config = dict(
    train_examples=184686,
    n_mels=64,
    tokenizer='word',
    decoder_norm='layernorm',
    decoder_mlp_ratio=4,
    decoder_head_dim=64,
    decoder_bias='all',
    decoder_qk_norm=False,
    decoder_inner_norm=False,
    decoder_connector='linear',
    beta1=0.9,
    shampoo_beta=0.95,
    adamw_lr_other_params=0.0014,
    epochs=1.0,
    weight_decay=0.4,
)
Rows from block 3 of the text decoder, named by matrix and row number. Rows with one number belong to one neuron. Each number is 128 + 24 x the weight over its row's rms, rounded and kept within 0 to 255. All counts start at 0. After the name is the row's rms in percent of the matrix's.
# fc1: MLP up (decoder.blocks.3.mlp.fc1.weight, 1024x256), inputs 128-255
# fc2: MLP down (decoder.blocks.3.mlp.fc2.weight, 256x1024, transposed), outputs 128-255
fc1.643 091 [136 138 125 102  91 114 134 120 105 127 146 124 124 156 172 117 129 105 104  77 104 137 116 120 139 148 115 102  86  91 108  89 116 103 159 126 151 133 122 129 133 143 169 133 100 162 139 158 163  86 114 125 136  96 181 143 120  89 112 177 105  76 173 188  88 115 133 135 125 185 105 112  93 109 121 140 127 168 131 144 150 144  90 144 121 105 130  90 121 121 115 100 129 127 161 116 128 141 147  92 152 115 145 147 143 137 146 164 110 138 120 108 136 134 171 133 170 126 105 177 147 135 130 143 154 175 149 109]
fc2.643 106 [116  99 122 105 126 171 154 157 142 178  96 103 130 134  94 135 161 165 148  93 131 122 111 118  77 138 181 147 136 157 113 194 134 117 136 160 130 118 121 110 106  93 153 115 131  81 123  85  97 141 124 112 104 145 136 131 160 116 117 114 136 175 147 136 154 119 141 125 129 121 132  79 112 153 155 168 101  90 156  87 129 165 147 120 144 151  83 134 127 105 155  95 153 126  66 100 111 129 145 117  79 161 116 119  98 146 175 133 148 123  97 133 132 125 112 145 145 131 109 128 145 124 119 160 108 121 141 105]
fc1.644 082 [106 139 146  95 131 115 129 143 188 121  87 133  98 121 143  84 114  85 145 102 136  86 107 100 173 149 150 118 157 137 128 148 126 133 161  87 106  82 118  93  98 119 137 110 109 124 138 100 121 162 158 115 130 103 126  95  98  93 129 103 116 126 118 134 119  92 144 125 143 179 120 127 148 149 147 125 158 160 145 141 126 144 147 156 104  70  97 105 128 112 121 109 144 120 179 146 107 188 113 112 107 129 111 145 125 174 116 144 133  91 136 140 162 128 153 135 150 125 134 175 117 138 131  76 137 140 148  93]
fc2.644 094 [110  87 136 111 145 184 155 128 142 165  94 126 134 161 108 143 144 156 159 101  97 112 127 132  75 141 162 136 138 157 111 183 143 121 129 148 129 132 112 120 114  94 136 121 117  78 128  96 109 123 102 123 105 142 139 132 161 106 129 132 132 159 128 129 139 130 151 146 130 141 124  92 120 146 161 170 125  99 170 109 142 171 126 105 132 156 100 159 119 102 167  85 138 115  63 118 109 130 114 112  93 167 126 139  90 142 134 140 147 120  79 116 132 119  99 147 150 131  87 154 176 134 109 167 120 116 149 106]
fc1.645 112 [157 112 106 120 118 105 109 123 130 119 138 113 143 134 115 139 150 126  78 123 124 131  78 113 149 112 136  93 139  85 104 149 167  97 177 152 168 113 172  69 158  97 103 155 122 114 118 154 100  97 118 155 151 138 187 123 151 112  79 133 102 120 180 167 119 132 153 119 126 173 117 142  90 122 144 147 149 127 101 130 116 151 127 126 118 137 142 114 132  94 125  98 148  74 148 135 137 137 135 114 106 148 102 142 132 165 116 211 119 109 127 133 128 148 138 163  94 146 106 149 101 104 105 124  77 109 117 103]
fc2.645 114 [117 107 132  98 136 177 171 156 154 181  94 111 134 154  98 139 151 173 154  90 119 118 107 114  60 134 181 142 134 163 107 175 134 122 129 156 133 120 126 115 110  89 142 115 128  82 131  88 102 131 126 123 107 131 151 129 163 120 129 116 135 167 145 147 148 142 137 140 139 124 113  88 112 164 163 168  97  94 162 101 144 164 127 129 140 142  80 127 116 113 153 103 142 127  57 117 116 120 137 115  88 161 127 117  94 148 178 144 120 129  97 133 139 113 107 131 146 127  97 141 138 125 112 152 111 143 126 111]
fc1.646 101 [141 133 179 120 167 111  65  69 107  89 120 137  73  99 157 113 126 114 121 138 152 139  94  88 118 126  96 153 112 153 124 117 109  98 131 137 114 128 165 121 122 166 156 122 133  91 163 125 125  85 128 146 157 142 109 179 114 151 125 113  95 127 119 121  99 129 132  86 117 134 175 116 123 144  87 137  99  90 133 142 124 152 147 157 110 189 119  87  85 173 160 109 170 115 181 101 129 137 185 134 134 144 140 153 135 119 138 152 140 168 128 112 129 105 128 111 107 135 138 146 152 148 164 127 107 121 136 140]
fc2.646 059 [ 82 115 101 158 112 165 147 140 103 157 114 125 155 165 132  79 138 156 173  95 163 113 126 151 119 155 159 119 145 119  91 115 125 115 110 127 148 127 137 127 146  61 168 132 140 132 128  54 130 153 132 105  77 119 131 167 115  99 106  99 163 176 118 145 146 116 172 140 124 114 132  94 117 150 135 119  92  91 173 123 128 159 140 105 141 146 119 142 143  86 118  98 142 122  98 115  99 139 118 129 116 127 113 119 127 122 153 144 191 160 137 140  89 143 125 127 157 102 110 133 153 124 154 137  90  80 143  95]
fc1.647 109 [ 98 132 129  85  84 173 127 133 115 163 113 145 123 127 155 144 106 135  71 125 139 113 120 126 138 151 127 138 100 112 126 137 132 113 137 171  94 119 130 128 133 150 133 127 134 132 142 143 164 115  99 119 169 145 157 150 172 148 133 164  67 120 157 120 128 163 106 113  85 119 118 110 120 151  81 120  61 131 118 147 165 148 110 120 137 116 117  98 153 156 134 113 110 121 156  95 113 148 124 112 179  82 118 129 111 140  71 126 150 115 152 110 177 126 169 131  98 156 120 155 169 139 148 159 129 176  78 120]
fc2.647 106 [119 111 119 100 138 167 145 147 152 182 104 115 133 161  99 130 169 168 156  86 125 124 118 117  79 130 187 133 138 172 117 199 127  96 122 150 120 131 114 118 114  90 148 127 120  78 122  89 104 130 131 142 111 143 130 129 170 122 129 105 137 163 139 118 142 117 135 133 138 124 116  70 109 157 165 180 102  87 163 110 141 177 126 119 146 147  80 124 132 119 163  94 129 120  47 122 117 118 134 111  97 150 144 141  87 132 180 140 142 127 100 120 129 126 107 149 156 116  92 122 134 135 112 158 110 128 128 114]
fc1.648 074 [115 131  91  89 108 114 148  77  92 141 125  66 111 154  98  90 121 158 138  76 125 129  61 101 158 146 106 135 152 156 117 125 102 123 126 186 110 117 161  93 145 142 143 142 142 168 114 129  92 149 134 126 158 112  84 145 176 131 139 134 116 138 135 123 109 128 110  89 118 131 103 159 135 105 165 147 170 153 115 135 117 133 108 146 124 126 165 122 122 138 130 120 118 104 136 135 131 100 108 109 116 164 124 116 125 113 129 123 126 107 132  77 152 180 125 112 124 111 117 119 121 147 137 132 153 165  94 126]
fc2.648 099 [116 104 135 107 132 169 155 138 145 192 103 107 140 148  94 136 155 173 141  90 115 129 125 120  72 133 181 138 130 158 105 186 133 120 128 165 136 114 125 116 111  85 137 111 120  73 151  78 104 134 131 129 101 137 136 128 164 117 126 115 134 170 146 143 145 132 142 144 138 141 113  87 110 162 161 161 100  84 165 106 136 165 131 113 142 148  90 134 132 122 158 108 138 129  50 120 116 126 145 107  90 159 130 129  93 147 159 139 134 132  95 136 146 124  94 133 141 119  99 118 159 123 128 152 127 126 142 120]
fc1.649 157 [107 151 142 105 134 158 113 135 153 157  98 109  87 142 147 131 109  74 135  92 131 109 104 136 152 136 113 136  73 135 113 109 121 110 130 100  94  87  95 116 102 128 133 162 133 154 150 134 135 129 148  84 149 103 133 181 108 102 154 169 146  97 183 162  98 160 129 135 149 179 114  92 134 132 142 161 127 115 117 133 211 162 117 148 121 123 141  82  97 127 102 144  83 114 184 131 124 143 114 107 151 122 162 151 140 132 136 140 143 143 144  96 143 151 148 143 101 110  75 154 129 141  94  96  85 184 125 100]
fc2.649 120 [116  96 121 110 134 164 167 155 147 174 105 115 131 139  95 125 153 174 148  84 134 126 104 120  79 138 179 131 149 149 117 192 128 126 136 156 132 128 114 123 118  93 147 115 121  82 126  92 105 133 129 132 112 143 144 121 160 122 103 105 135 160 156 137 154 129 140 123 139 120 119  80 109 143 160 189  93  91 162 110 128 182 137 124 136 142  88 120 130 116 150 112 154 132  61 103  98 120 145 123  88 158 122 128  83 151 168 148 114 108  82 133 117 124 114 135 160 135 117 125 143 130 121 150 107 131 126 107]
fc1.650 103 [147 100 109 155 149 118 166  97  66  78 109 121 113 100  96 135 125 138 126 144 136 137 103 179 126 150 138 147 145 130 122  83 136 142 172 132 133 126 159  89 144 120 162 160 100 119 146 138 113 137 126 160 127 121 104 154 127 140 137 153 133 116 147 161 134 137 147 189 153 135 114 134 108 145 147 143 146 119 111 108 148 143 146 137  59 139 123 138 123 110  93 124 120 101 148 134 160 170 156 132 110 164  96 110 115 123 119 119 109 140 136 115 154 111  94 141 127 140 107  95 156 102 122  97 163 108  87 152]
fc2.650 084 [138  97 139  96 157 143 169 120 105 127  97  88 121 105 118 148 167 176 182 110 125 126 133 132  72 116 172 159 158 156 124 151 144  92 158 135 134 144 141 110  90 105 134 135 117  66 143 112 114 123 124 146 108 156 135 130 146 133 142 118 149 163 134 137 125 145 164 134 135 122 109  74 112 136 179 143 107 115 159  84 143 156 129 130 127 154  84 161 105  98 145 104 131 112  70 111 133 152 137 131  97 174 122 133 122 131 146 138 139 143  84 119 156 108  93 127 141 103 103 117 159 133 132 136 129 119 122 127]
fc1.651 100 [133  96 127 136  92 138 116  80 146 111 135 123 160 165  91 141 136 111  79 118  76 167 129 114 141 131 143 144  92  89 119 146 187  85 186 163 157 104  96 124 142 119 135 146 123 135  96 163 104 137 133 165 169 147 158 113 148 128 138  99  52 120 121 117 138 132 121 138 114 134 126 126  80 129 156 162 101 139 111 114 124 149 120 108 171 128 115 131 154 127 156 120 117 104  92 124 104  90 135  92 138 125 140 159 124 190 134 153  82 152 141  87 129 178 126 136  96 173 125 126  61 142 110 130 105 143  97 111]
fc2.651 095 [112 116 118 116 126 175 171 158 152 170 102 127 131 151 101 127 182 156 157 100 135 143  97 124  75 138 179 127 143 166 109 170 156 117 122 159 132 126 136 123 101  83 141 108 118  60 111  94 106 144 129 104 110 150 144 132 153 116 133 116 141 154 139 141 137 148 157 144 130 132 115  80  95 147 168 155 114 101 150  85 143 138 143 141 115 155  91 143 122 108 174  96 114 126  48 122 116 135 138 115  97 141 120 123 108 118 168 129 123 131 108 134 139 111  95 126 168 137  93 142 162 120 106 146 102 105 116 127]
fc1.652 119 [109 164 138  90 118 129 111 137 123 144 119 112  71 167 155 104  93  92 129 109 147 119  83 102 176 106  90 112  73 154 101  99 125  79 129 116 121 118 103 138 120 164 113 145 150 172 135 130 136 153 124  67 181 120 139 174 107 117 102 177 141  80 175 168 114 154 115 140 140 181 134 136 129 123 113 180 126 120 139 160 204 141 118 138 117 136 124  70 120 131 126 115 105 150 181 103 147 141 100  88 165 128 146 148 138 148 125 164 101 140 132  96 124 165 144 126 104 112 103 158 121 120 120 125  96 170 137 128]
fc2.652 111 [120  97 119 123 128 148 157 161 158 157  87 117 145 136 107 110 106 139 140  82 149 142 102 129 103 136 161 124 156 147 128 160 118 136 131 146 132 129 128 129 116 100 138  96 127  84 114  91 111 132 133 129 167 132 147 133 141 150  54 115 127 124 213 141 151 155 159 112 172 119 128  70 130 127 144 209  86 104 126 108 128 221 139 130 116 121 121  76 144 109 129 136 189 130  82 104  99 133 139 127  89 149 127 133 100 146 161 137  88 117 105 137 107 138 125 112 147 143 134 127 144 120 118 134  77 172 123 103]
fc1.653 098 [132  84  96 130 108 184 134 128 145 142 116 141 125 136 189 148  87 155  70 139 142 124  96 171 151 126 161 123 113  97 113 111 118 119 125 136 116 110 168  96 118 146 114 129 132  90 156 105 148 118 132 125 142 133 161 129 179 123 108 127  65 105 128 147 124 169  94 139 107 153 116  97  69 153  97 138 105 145 143 124 161 130 148  99 133 106  85 122 118 105 144 113 125 142 104 128 107 130 137 116  93  90 161 138 127 134 143 132 110 128 124 117 139 124 161 132  90 152  85 117 171 112 158 169 121 177 109 121]
fc2.653 083 [121 118 120 105 133 167 152 139 152 157  94 115 151 139  71 130 186 161 154  83 132 110 124 121  90 148 183 136 145 149 123 188 139 100 117 157 137 130 114 111 108  85 153 124 121  82 128  99  82 128 129 117 107 121 122 111 153 106 150 118 142 135 134 137 150 141 135 137 107 118 129  84 123 148 165 180 101 115 160 106 138 165 138 110 137 147 100 139 130 105 168  92 124 131  65 110 113 142 135 119 104 148 122 131  99 143 157 150 145 125  95 111 128 133 105 145 159 122 101 137 137 119 119 153 120 135 133 110]
fc1.654 096 [156 123 149 111 132 130 110 149 103  96 167 113  99 133 131  82 116 131 142  97  84 104  98 112 145 115 185 116 104 138 182 144 103 120 135 109 135  86 125 163 165 133 156 160 149 122 104 114  96 137 133 149 102 124 150 182 128  98 104 125 140 127 132 138 114 164 123 145 160 145 126 121 125  70 104 114 136 113 122 115 170 135 120 129 116 102 122 128 136 114 143 104 118 156  79 128 128 150 178 124 125 135  67  77 153 171 136 130 166 120 105 173 122 106 134 181 104 113 119 148 129 144 130 138 101 105 140  79]
fc2.654 100 [116 113 128  86 134 161 152 151 149 174 108 105 130 169  89 123 167 155 157  95 123 123 127 120  67 119 166 142 131 144 110 174 126 115 117 155 129 117 113 110 113  91 136 124 124  86 132  96 105 123 135 123  92 132 142 128 157 125 143 115 128 157 142 156 150 128 148 143 130 140 118  93 115 166 165 166 113  85 156 115 132 167 126 137 148 139  95 149 133 108 158 111 139 131  52 118  98 122 141 118  73 158 145 141  89 152 170 142 143 132  91 121 130 113 102 128 145 122  89 143 151 127 114 154 108 138 124 109]
fc1.655 107 [175 106 124  92 133 130  99 118 145 133 124 124 117 106 129 136 138 134 121 132 114 145 157  62 137 103 155 128 104 103 166 157 129  90 158 150 164  90 137 113 132 133 126 143 168 123  82 162  91  90 109 138 111 159 144 159 107 104 128 143 147 134 124 137 151 155 162 106 172 107  93 137 126  59 112 132 147 134  90 109 112 166 155 107 141 130 157 148 148 110 144  89 126  99 105 127 152 129 156 130 119 127 160  80 155 180 130 156 144 155 112 165 153 113 146 167  70 155  87 126 112 153 112 139 162 104 112  95]
fc2.655 108 [120 110 158  87 125 114 168 125 150 158  92 109 120 161 117 133 139 143 153 101 115 144 125 117  47 142 169 142 117 132 100 179 129 138 117 140 145 112 120 108  97  89 146 123 106  91 151 103  99 145 131 121  98 103 137 129 144 137 143 121 131 171 148 192 139 151 142 149 139 152 118 124 125 159 154 144 144  81 150 139 129 123 147 168 133  96 111 157  98 107 147 114 139 128  51 100  95 131 111 128  73 168 142 139 118 127 148 135 135 147 112 115 131 123 101 129 140 140  88 160 142 132 118 141 116 121 138 114]
fc1.656 075 [ 92 100 104 134 132  66 103 139 112 141 108 148 116  87 118 184 127 131  51 129  82  91 110 161  97 122 113 127 141 141 110  76 116  95 165 138 147 128 124 105 142 121 115 147 127 102 177 138 113 199 119 126 111 122 155 111 134  91 115 119 157 126 142 126 108 151 132 154 126 122 121 126 136 115 156 130 145 123 141 110 126  91 139  85 108 133  96 143 147  91 131 106 131 110 202 116 125 145 106  97 122 109 151 119 134 178 138 143 100 156 141 176 128 130 149 107  95 177 119 142 122 117 132 121 122 112 141 134]
fc2.656 115 [121 105 123  97 129 174 157 156 143 183 103 107 129 146  99 141 161 167 149  86 120 118 115 118  76 134 171 145 134 159 118 182 130 116 131 151 128 123 115 107 109  82 146 126 124  81 127  93  96 133 128 116  97 133 142 128 167 119 131 114 138 165 145 138 141 128 140 137 136 133 120  77 112 157 171 168  97  95 165  94 145 166 140 118 141 151  89 134 128 108 158 100 140 124  60 111 109 126 139 112  88 150 135 131  86 146 173 151 139 120  87 143 136 119 109 144 148 121  97 125 157 128 119 156 121 127 134 120]
fc1.657 101 [ 92 123 148 121 128 148 103 128 134 148 137 171 110 124 173 128 140 128 113  99  93 120 110 132 132 121 119 122 122 143 128 115 142 107 122 156 117 157 153 148 138 122  94 116 114 113 158 150 125 158 116 122 124 168 133 132 137 162 100 144 103 143 117 109 172 146 138  90  91 139 128  91 105 135 104 114  65 152 137 132 146 124 143  92 158 170 118 139 139 162 159 121 110 103 162 158  94 122 175 120 167  94  41 132 102 136 105 144 143  89 133 104 141 141 115 109 112 121 128 108 131 138 117 159 136  91 117 158]
fc2.657 107 [121 111 120  96 134 181 157 150 138 183 100 112 143 158 104 142 170 173 153  82 126 116 119 106  79 144 183 140 132 165 120 188 140 103 121 158 125 132 114 118 113  92 152 127 124  84 123  88 111 112 137 128 100 139 142 131 166 121 137 109 144 166 144 124 138 121 144 130 128 119 117  78 112 158 166 175  96  87 166 106 135 167 129 123 155 146  81 130 125 132 151  98 141 113  51 118 112 126 137 103  86 141 141 139  87 135 173 143 140 134 106 124 146 119 116 148 146 125  99 118 146 126 103 158 105 128 132 122]
fc1.658 052 [189 151 131 154 149 139 149 101 126 110 192  74 134 129 142 131 139 121 122 102  77 110 116 152 127 143 131 176 118 113  86  65 134 125 148 132 140 175 146 130  98  93 136 130 124 151 167 134 125  93  88 155 162 155 122  83 153 116 124 117 156 138 151 120  82 149 112 146 109 145 138 111 161 113 177  95  87 123 100 116 133 105 118  95 143  92 116 144 157 167 101 175 126 117 114  97 129 110 120  93 149 140 114 140 154 124  84 126 132 150 151 149 107 111 100 103  89 167 140  93 108 145 104 110 143 127 122 128]
fc2.658 107 [114 115 124  97 134 180 153 150 150 181 102 101 133 148  97 134 161 164 147  85 118 118 113 119  81 133 175 132 132 160 117 181 133 113 132 153 121 121 122 114 114  91 152 120 125  76 124  90  93 139 123 119  90 140 133 129 164 114 129 117 139 169 134 147 143 135 143 133 134 133 115  77 109 157 167 173  97  91 168 103 140 168 124 119 144 149  86 139 130 114 160  96 131 128  57 111 112 123 139 115  90 150 136 128  84 150 174 149 133 119  98 135 133 117 104 137 159 123  95 132 151 124 115 154 123 122 131 106]
fc1.659 081 [134  95 175  90 115 178 136  98  85 171 144 140 122  92 144 162  80 117  71 154 187 129 125 147 111 131 107 115 130 121 154 136 125 137 139 153 104 125 145  82 177 108 135 164 149  80 155  66 147  88 108 100 152 154 122 104 162 143 145 144 126 160 141 135 134 123 108 129 136 157 130 161 143 148 114 123 144 145 135  91  78 123  93 134 118 130 118 132 105 165 107 133 125 117 139 141 110 145  91 135 124 126 127 127 125 115 167  41 136 143 124 166 137 135 146 160 124 177 126 143 136 129 111  94 178 116 151 123]
fc2.659 080 [116 117 141  95 151 162 144 136 132 190  92 101 148 158  92 112 172 167 167  88 136 118 122 125  91 137 181 137 130 153 117 179 134 116 129 149 143 126 125 113 114  81 141 123 111  97 142  83 106 148 136 133  90 124 143 125 151 119 138 114 148 174 121 158 138 135 152 136 118 119 114  88 114 153 164 168 112  82 168  92 143 164 135 127 141 141  76 137 142  96 151 113 140 121  63 110 111 124 148 115  86 163 128 135 105 146 184 160 162 120 103 138 120 122  81 147 145 113  87 131 141 118 138 163 115 118 139 125]
fc1.660 109 [111 113 142 103  99 113  78 127 105 117  83 104 112 130 141 147 102  85 110 104  92 120  91 139 168 160 113 138 122 106 132 127 120  75 137 147 131 116  84 108 142 127 133 148 142 157 167 159 147  88 125 116 157 114 146 169 135 105 128 155 126 102 170 135 142 130 106 135 134 119  97  93  76 173 109 169  98 123 142 126 203 145 130 125 128 142 141  83 117 127 121 119 103 157 142 126 117 174 130  98 145  93 163 165 120 133 123 156 128 134 138 113 147 146 167 114 104 108  76 162 176 135  99 140 130 177 138 104]
fc2.660 110 [113 113 122 108 132 175 153 153 143 181 108 110 132 148  95 135 156 168 143  91 129 118 116 118  75 136 181 145 130 160 109 184 128 116 138 161 134 125 126 115 116  89 145 114 125  74 134  85  99 135 133 121  94 133 141 125 165 121 129 106 133 165 148 140 143 126 140 129 137 126 119  78 114 149 171 170  99  84 162  95 134 175 126 117 148 145  86 131 136 103 149  99 146 121  64 112 111 130 144 119  85 154 128 127  90 154 176 150 140 116  88 142 130 119 106 140 153 125 114 123 143 127 117 161 107 127 134 120]
fc1.661 102 [111 127 134  69 108 107 110 110 119 171  91 111 102 149 139 140 157  91 168 153 107 135 144 128 106 102 112 125 143 122 132 153 102 112 165 130 125 173 154 146 112 142 144 117 148 157 140 135 103  86  94 131  95 133 161 124 120 133 137 128 146 143 136 115  86 163 121 138  95 105 168 103 116 115 128 106 151 156 166 151 116 139 136 146 129 155 163 131 145 159 136 132 139 102 154 114 167 122 134  79 125  73 130 133 151 126 108 105 108 151 149 108 147 144 135  44 109 133 133 119 136 140 132 146 135 114 154 183]
fc2.661 055 [100 117 120 194 140 196 153 162 150 133 159 176 159 137 123 116 134  92 124  84 163  85 104 125 109 148 164  99 148 145 111 138 146 140 124 130 140 120 162 162 111  66 149 133  89 112 101  86 116 123 137 123 102 105 112 159 117 117 111 102 127 162 117 156 135 131 120 180 135 148 116  91  73 118 149 136 121 115 173 127 135 126 140 146 139 137 120 133 172 108 154 106 156 142 103 119 116 115 132 120 134 141 119 125 117  96 159 171 172 117 128 151 127 155 118 116 167 111 115 134 158 169 140 161 114  99 154 126]
fc1.662 090 [113  98 147 121 132 162 158 129 105 119  97 106 117 155 130 129 126 115 113 135 118 149  85 164 155 172 116 120 123 106 110 150  65 140 108 123 131 120 104 106 106 106 116 155 162 152 155 113 137  98 143 121 162 152 106 151 129 104 142 175 138 125 178 102 151 141 111 143 144 161  97 131 133 146  98 189 136 166 156 150 142 174 128 154  69 126 162 119  85  96 141 128 117 122 159 104 144 162 134  95 124 111 146 109 132 149 138 138  89 131 130 125 135 129 172 143 119 158  95 153 177 146 153 164 125 148 104 146]
fc2.662 092 [122 102 128  86 135 171 153 157 148 164 111  96 134 143  95 132 158 174 145  87 134 109 117 123  64 125 176 138 125 154 116 172 138 115 130 154 144 127 128 108 104  91 145 124 117  82 140  91  93 143 134 121 109 138 149 121 167 135 129 120 137 161 129 144 138 131 149 137 124 123 112  74 123 148 171 167  99  88 170 103 143 171 125 114 140 141  88 134 136 107 157 101 136 125  49 103 112 117 134 129  84 163 129 140  89 149 164 157 141 130  92 140 134 119  98 138 153 116  99 118 153 132 121 151 118 126 133 105]
fc1.663 096 [154 140 115 143 116 122  83 104 113 158 111 122 145 133 140 132 127 151  77 148 153  99 144 150 113 123 157 141  83  80 112  92 111  75 105 142 189 161 128 125 145  93 168 145 160 165 108 133 136 119 159  87 111  96 158 118 126 134 119 138 136 147 168 143 141 140 155 189 141 133 135  94 102 138 110 113 119 174 116 133 138 150  92 154 131 124 140 140 130 127 118 127 131 119 171 107 106 140 111 114 128 138  55 133  77 116 151 130  83  90 158 137 132 145 136 109 146 132 176 149 143  94 138  91 132 162 155 151]
fc2.663 084 [119 117 129 114 120 181 163 123 164 164  89 100 142 139  80 138 161 148 161  98 138 127 109 123  97 141 167 142 133 149 124 162 152 113 121 164 145 109 119 132 123  88 156 111 118  84 110  88  92 128 125 112 114 142 126 137 170 115 132 111 135 145 137 143 138 119 145 120 119 140 104  87 119 141 158 169 113  83 150 103 142 139 159 128 121 148 104 133 147 115 167  87 140 134  32 101  92 153 119 110 119 145 122 118 114 134 157 130 170 124  95 142 139 112 114 134 152 128 101 132 157 118 137 174 103 126 149 109]
fc1.664 103 [138 125 139 104 112 104 130 128 101 126 133  56 130 151 152 143 110 127  73 124 148 156  74 139 153 168 111 137 116  67  96 139 109 109 175 145 139 116 144 139 143 158 110 142 152 156 150 160 141 103 116  81 139 109 176 150 146  86  93 157 102 112 158 160 132  96 118 146 139 174  99 135 124 123  74 156 134 178 137 144 181 124 133 130 100 134 154  86 114 129 113 100 134 102 171 123 161 140 110  98 158 123 150 121 130 160 125 158  70 124 134 132 135 163 140 138  87 127  91 155 153 103 137 138 114 146 119 104]
fc2.664 114 [117  97 125  95 136 182 168 158 153 183  98 117 132 148  95 138 159 161 147  90 127 126 116 116  72 140 174 143 139 165 115 180 134 118 135 155 128 124 114 117 109  93 149 121 117  80 123  92  99 133 138 118 109 135 143 134 162 116 119 111 140 163 152 142 144 128 143 128 136 127 116  72 116 148 165 182 106  85 162  97 142 171 135 128 141 148  92 128 134 112 152 105 147 133  60 109 107 130 143 111  91 158 137 126  90 147 172 147 132 122  92 134 129 120 105 137 155 131 104 132 152 137 115 154 115 139 124 116]
fc1.665 128 [127 131 131  97 122 156  94 110 134 159 106  99 120 114 138 129  91 107 102  92 126 129  99 120 157 164  98 140  76 122 145 108 119 113 129 121 118  76 125 144 112 148 155 150 133 124 131 136 149 106 120  60 154 110 158 188 117 124 144 180 128 100 169 175 128 117 115 136 107 165  87  99 120 131 113 149 115 143 125 135 216 144 126 157 150 119 126  75 111 128  84 123 112 118 180 107 143 153 113  93 163 151 137 145 142 149 126 174 107 118 153 100 144 166 154 116 104 109 126 160 158 140 122 107 118 188 118  92]
fc2.665 112 [115 100 121 114 129 176 162 151 140 172 100 107 139 139  90 124 157 168 148  95 131 117 116 119  78 142 187 139 143 156 111 187 135 125 135 157 132 127 115 117 116  92 148 111 126  80 126  87 110 133 131 128 104 140 138 126 165 125 121 103 142 168 142 136 149 131 146 123 132 124 116  78 116 155 170 176 103  82 159  97 127 178 135 125 139 151  87 126 129 114 148 107 148 124  53 109 104 123 148 119  88 149 131 127  91 146 176 141 135 118  87 133 132 115 108 140 152 131 109 123 152 124 119 156 106 130 129 103]
fc1.666 115 [138 119 141 119 131 109 104  90 102 111 135 144 133 163 142 128 132 158 108  96 123 108 165  89 118  89 105 120 136  92 107 173 122 109 157 147 140 116 123 115 130 144 101 170 169 131 134 193  97  94 104 156 139 137 121 120 105 109 137  86 131 145 135 115 148 122 163 109 177 134  92 141 118  87 108 102 101 136 115 134  74 113 137  93 132 125 154 104 122 143 123 167 150  81 106 111 190  98 136 111 150 145 132 140 169 166 130 159 150 157 115 153 138 167 123 124  87 157 133 122 131 170 155 104 166 118 143 157]
fc2.666 107 [145  94 167  91 126 143 166 127 139 162  92 108 106 158 112 123 141 145 148  90 119 133 117 129  75 164 173 131 115 137  88 190 130 133 110 148 123 132 113 108  99 103 161 142  89  73 146 133  93 138 150 121  81 127 146 136 150 121 128 105 141 175 146 158 143 120 148 146 133 145 112  81 123 152 158 168 125  80 155 128 114 116 147 139 133 103  90 146 114 100 151 120 149 138  43  96  97 133 123 124  81 174 136 120 114 106 179 155 152 136  99 136 128 125 104 144 156 120  97 144 164 137 130 149 103 115 136 126]
fc1.667 090 [132 119 160 118 143 137  60 123 126 148 136 167  93 105 167  89  98 120  82 178 160 128 108 116  62 132 118 117 138 105 144 119  98 148 152 146  93 144 122 153 138 132 162 147 156 158 129 144 127 141 148 111 141 150 147 127 137 156 143 132 126 161 147 131 143 100 127 143 123 130 129 138 141  99 113 143 179 127 103 112  99  93 101  93 138 154 112 105 144 147  98 134 182 102 159 117  84  95 154  81 173 121 122 147 130 120 120  98 135 166  98 145 112 166 128 118  99 142 123 157 147 149 157  89 147 106 140 171]
fc2.667 073 [ 85 117 148 110 133 168 166 144 131 184 100 111 143 155 106 116 184 160 161  85 140 112 117 156 109 137 184 139 135 157  96 170 117 108 129 148 134 134 137 114 110 102 128 136 102  89 121  94  95 139 139 119  93 104 135 122 168 121 145 116 130 150 127 144 141 121 156 129 134 134 134  86 115 151 161 152 122  87 182  91 111 166 146 120 144 149  99 113 161 129 164 144 129 117  87 108 108 123 154 124 104 150 146 106 108 147 198 183 152 120  94 142 131 102 121 112 138 102 106 134 158 130 150 166  95 108 143  98]
fc1.668 107 [116 134 128 115 111 111  98 104 131 150 143 107 133 101 141  83 108 100 157 190 160 159 159 141 128 103 132  94 168  81 156 126 114 139 143 162 110 156 117 116 144 127 115 151 146 160 122 151 117 148 155 133 112  90 184 110 146 137 107 127 133 126 148  98 172  97 159 130 121 138 154 131 107 135 114 146 157  78 124 102 121 118  95  74 105 148 131 132 129 115 130 119  97  95 170 152  90 112 132 129 147 148 114 133 129 153 204 158 116 142 126 119 100 149  96 124 137 153 119 129 134 123 138 113 130  97 116 137]
fc2.668 066 [125 147 134 135 130 111 139  83 121 141 126 133 122 115 133 140 144 112 136 136 169 145 130 169 163 177 155 101 149 108 113 102 111  79 107  98 124 133 158 127 141 126  94 122 139 129 120 110 122 133 127 115 118 134 102 118 122 115 137 181 121 137 119 112 128 103 133 132 131  84 112 158 145 114  76 108 133 167 145 112  90 139 178  96 122 145 150  86 171 152 129 172 130 120 184 140  92 126 157 151 136 133 168 103 166 172 137 184 129 126 126 141 131 109 172  96 112 108 134  92 132 144 158  61 123 126 129  86]
fc1.669 092 [173 104 105  92 104 162 139 107  99 140 127 106 125 168  96 158 151 111 101 161 109 116  97  67 155 140 179 135 128  92 128 147 144 122 141 141 160  84 115 124 132 126 106 153 102 111 149 149 138 107 106 162 136 152 171 168 192 116 110 119 107 114 164 143 129 156  95 106 125 178 158 150 104 127  98 159 154 137 111 127 154 128 147  94 118 157  84 135 109 136 111  97 139 158 155 139 149 125 138 109 130  93 102  98  95 142 127 151 119  98 127 103 136 159 148 115  89 177 105 132 128 129 114 133 135 152 120  96]
fc2.669 105 [122 115 121 102 139 167 150 164 151 188 101 110 131 156 103 136 154 161 155  88 132 124 110 123  74 125 174 137 131 158 112 191 143 105 142 156 124 129 130 120 117  88 139 116 126  75 135  81  96 138 130 116  91 137 142 128 169 121 138 107 135 169 141 140 142 122 141 138 130 138 115  83 102 165 171 172 105  90 159 100 146 173 122 121 147 155  85 138 139 106 154  95 131 126  51 108 111 126 138 110  97 154 132 132  78 150 167 139 134 123 102 141 144 114 100 149 151 126  95 145 147 138 123 157 124 125 129 108]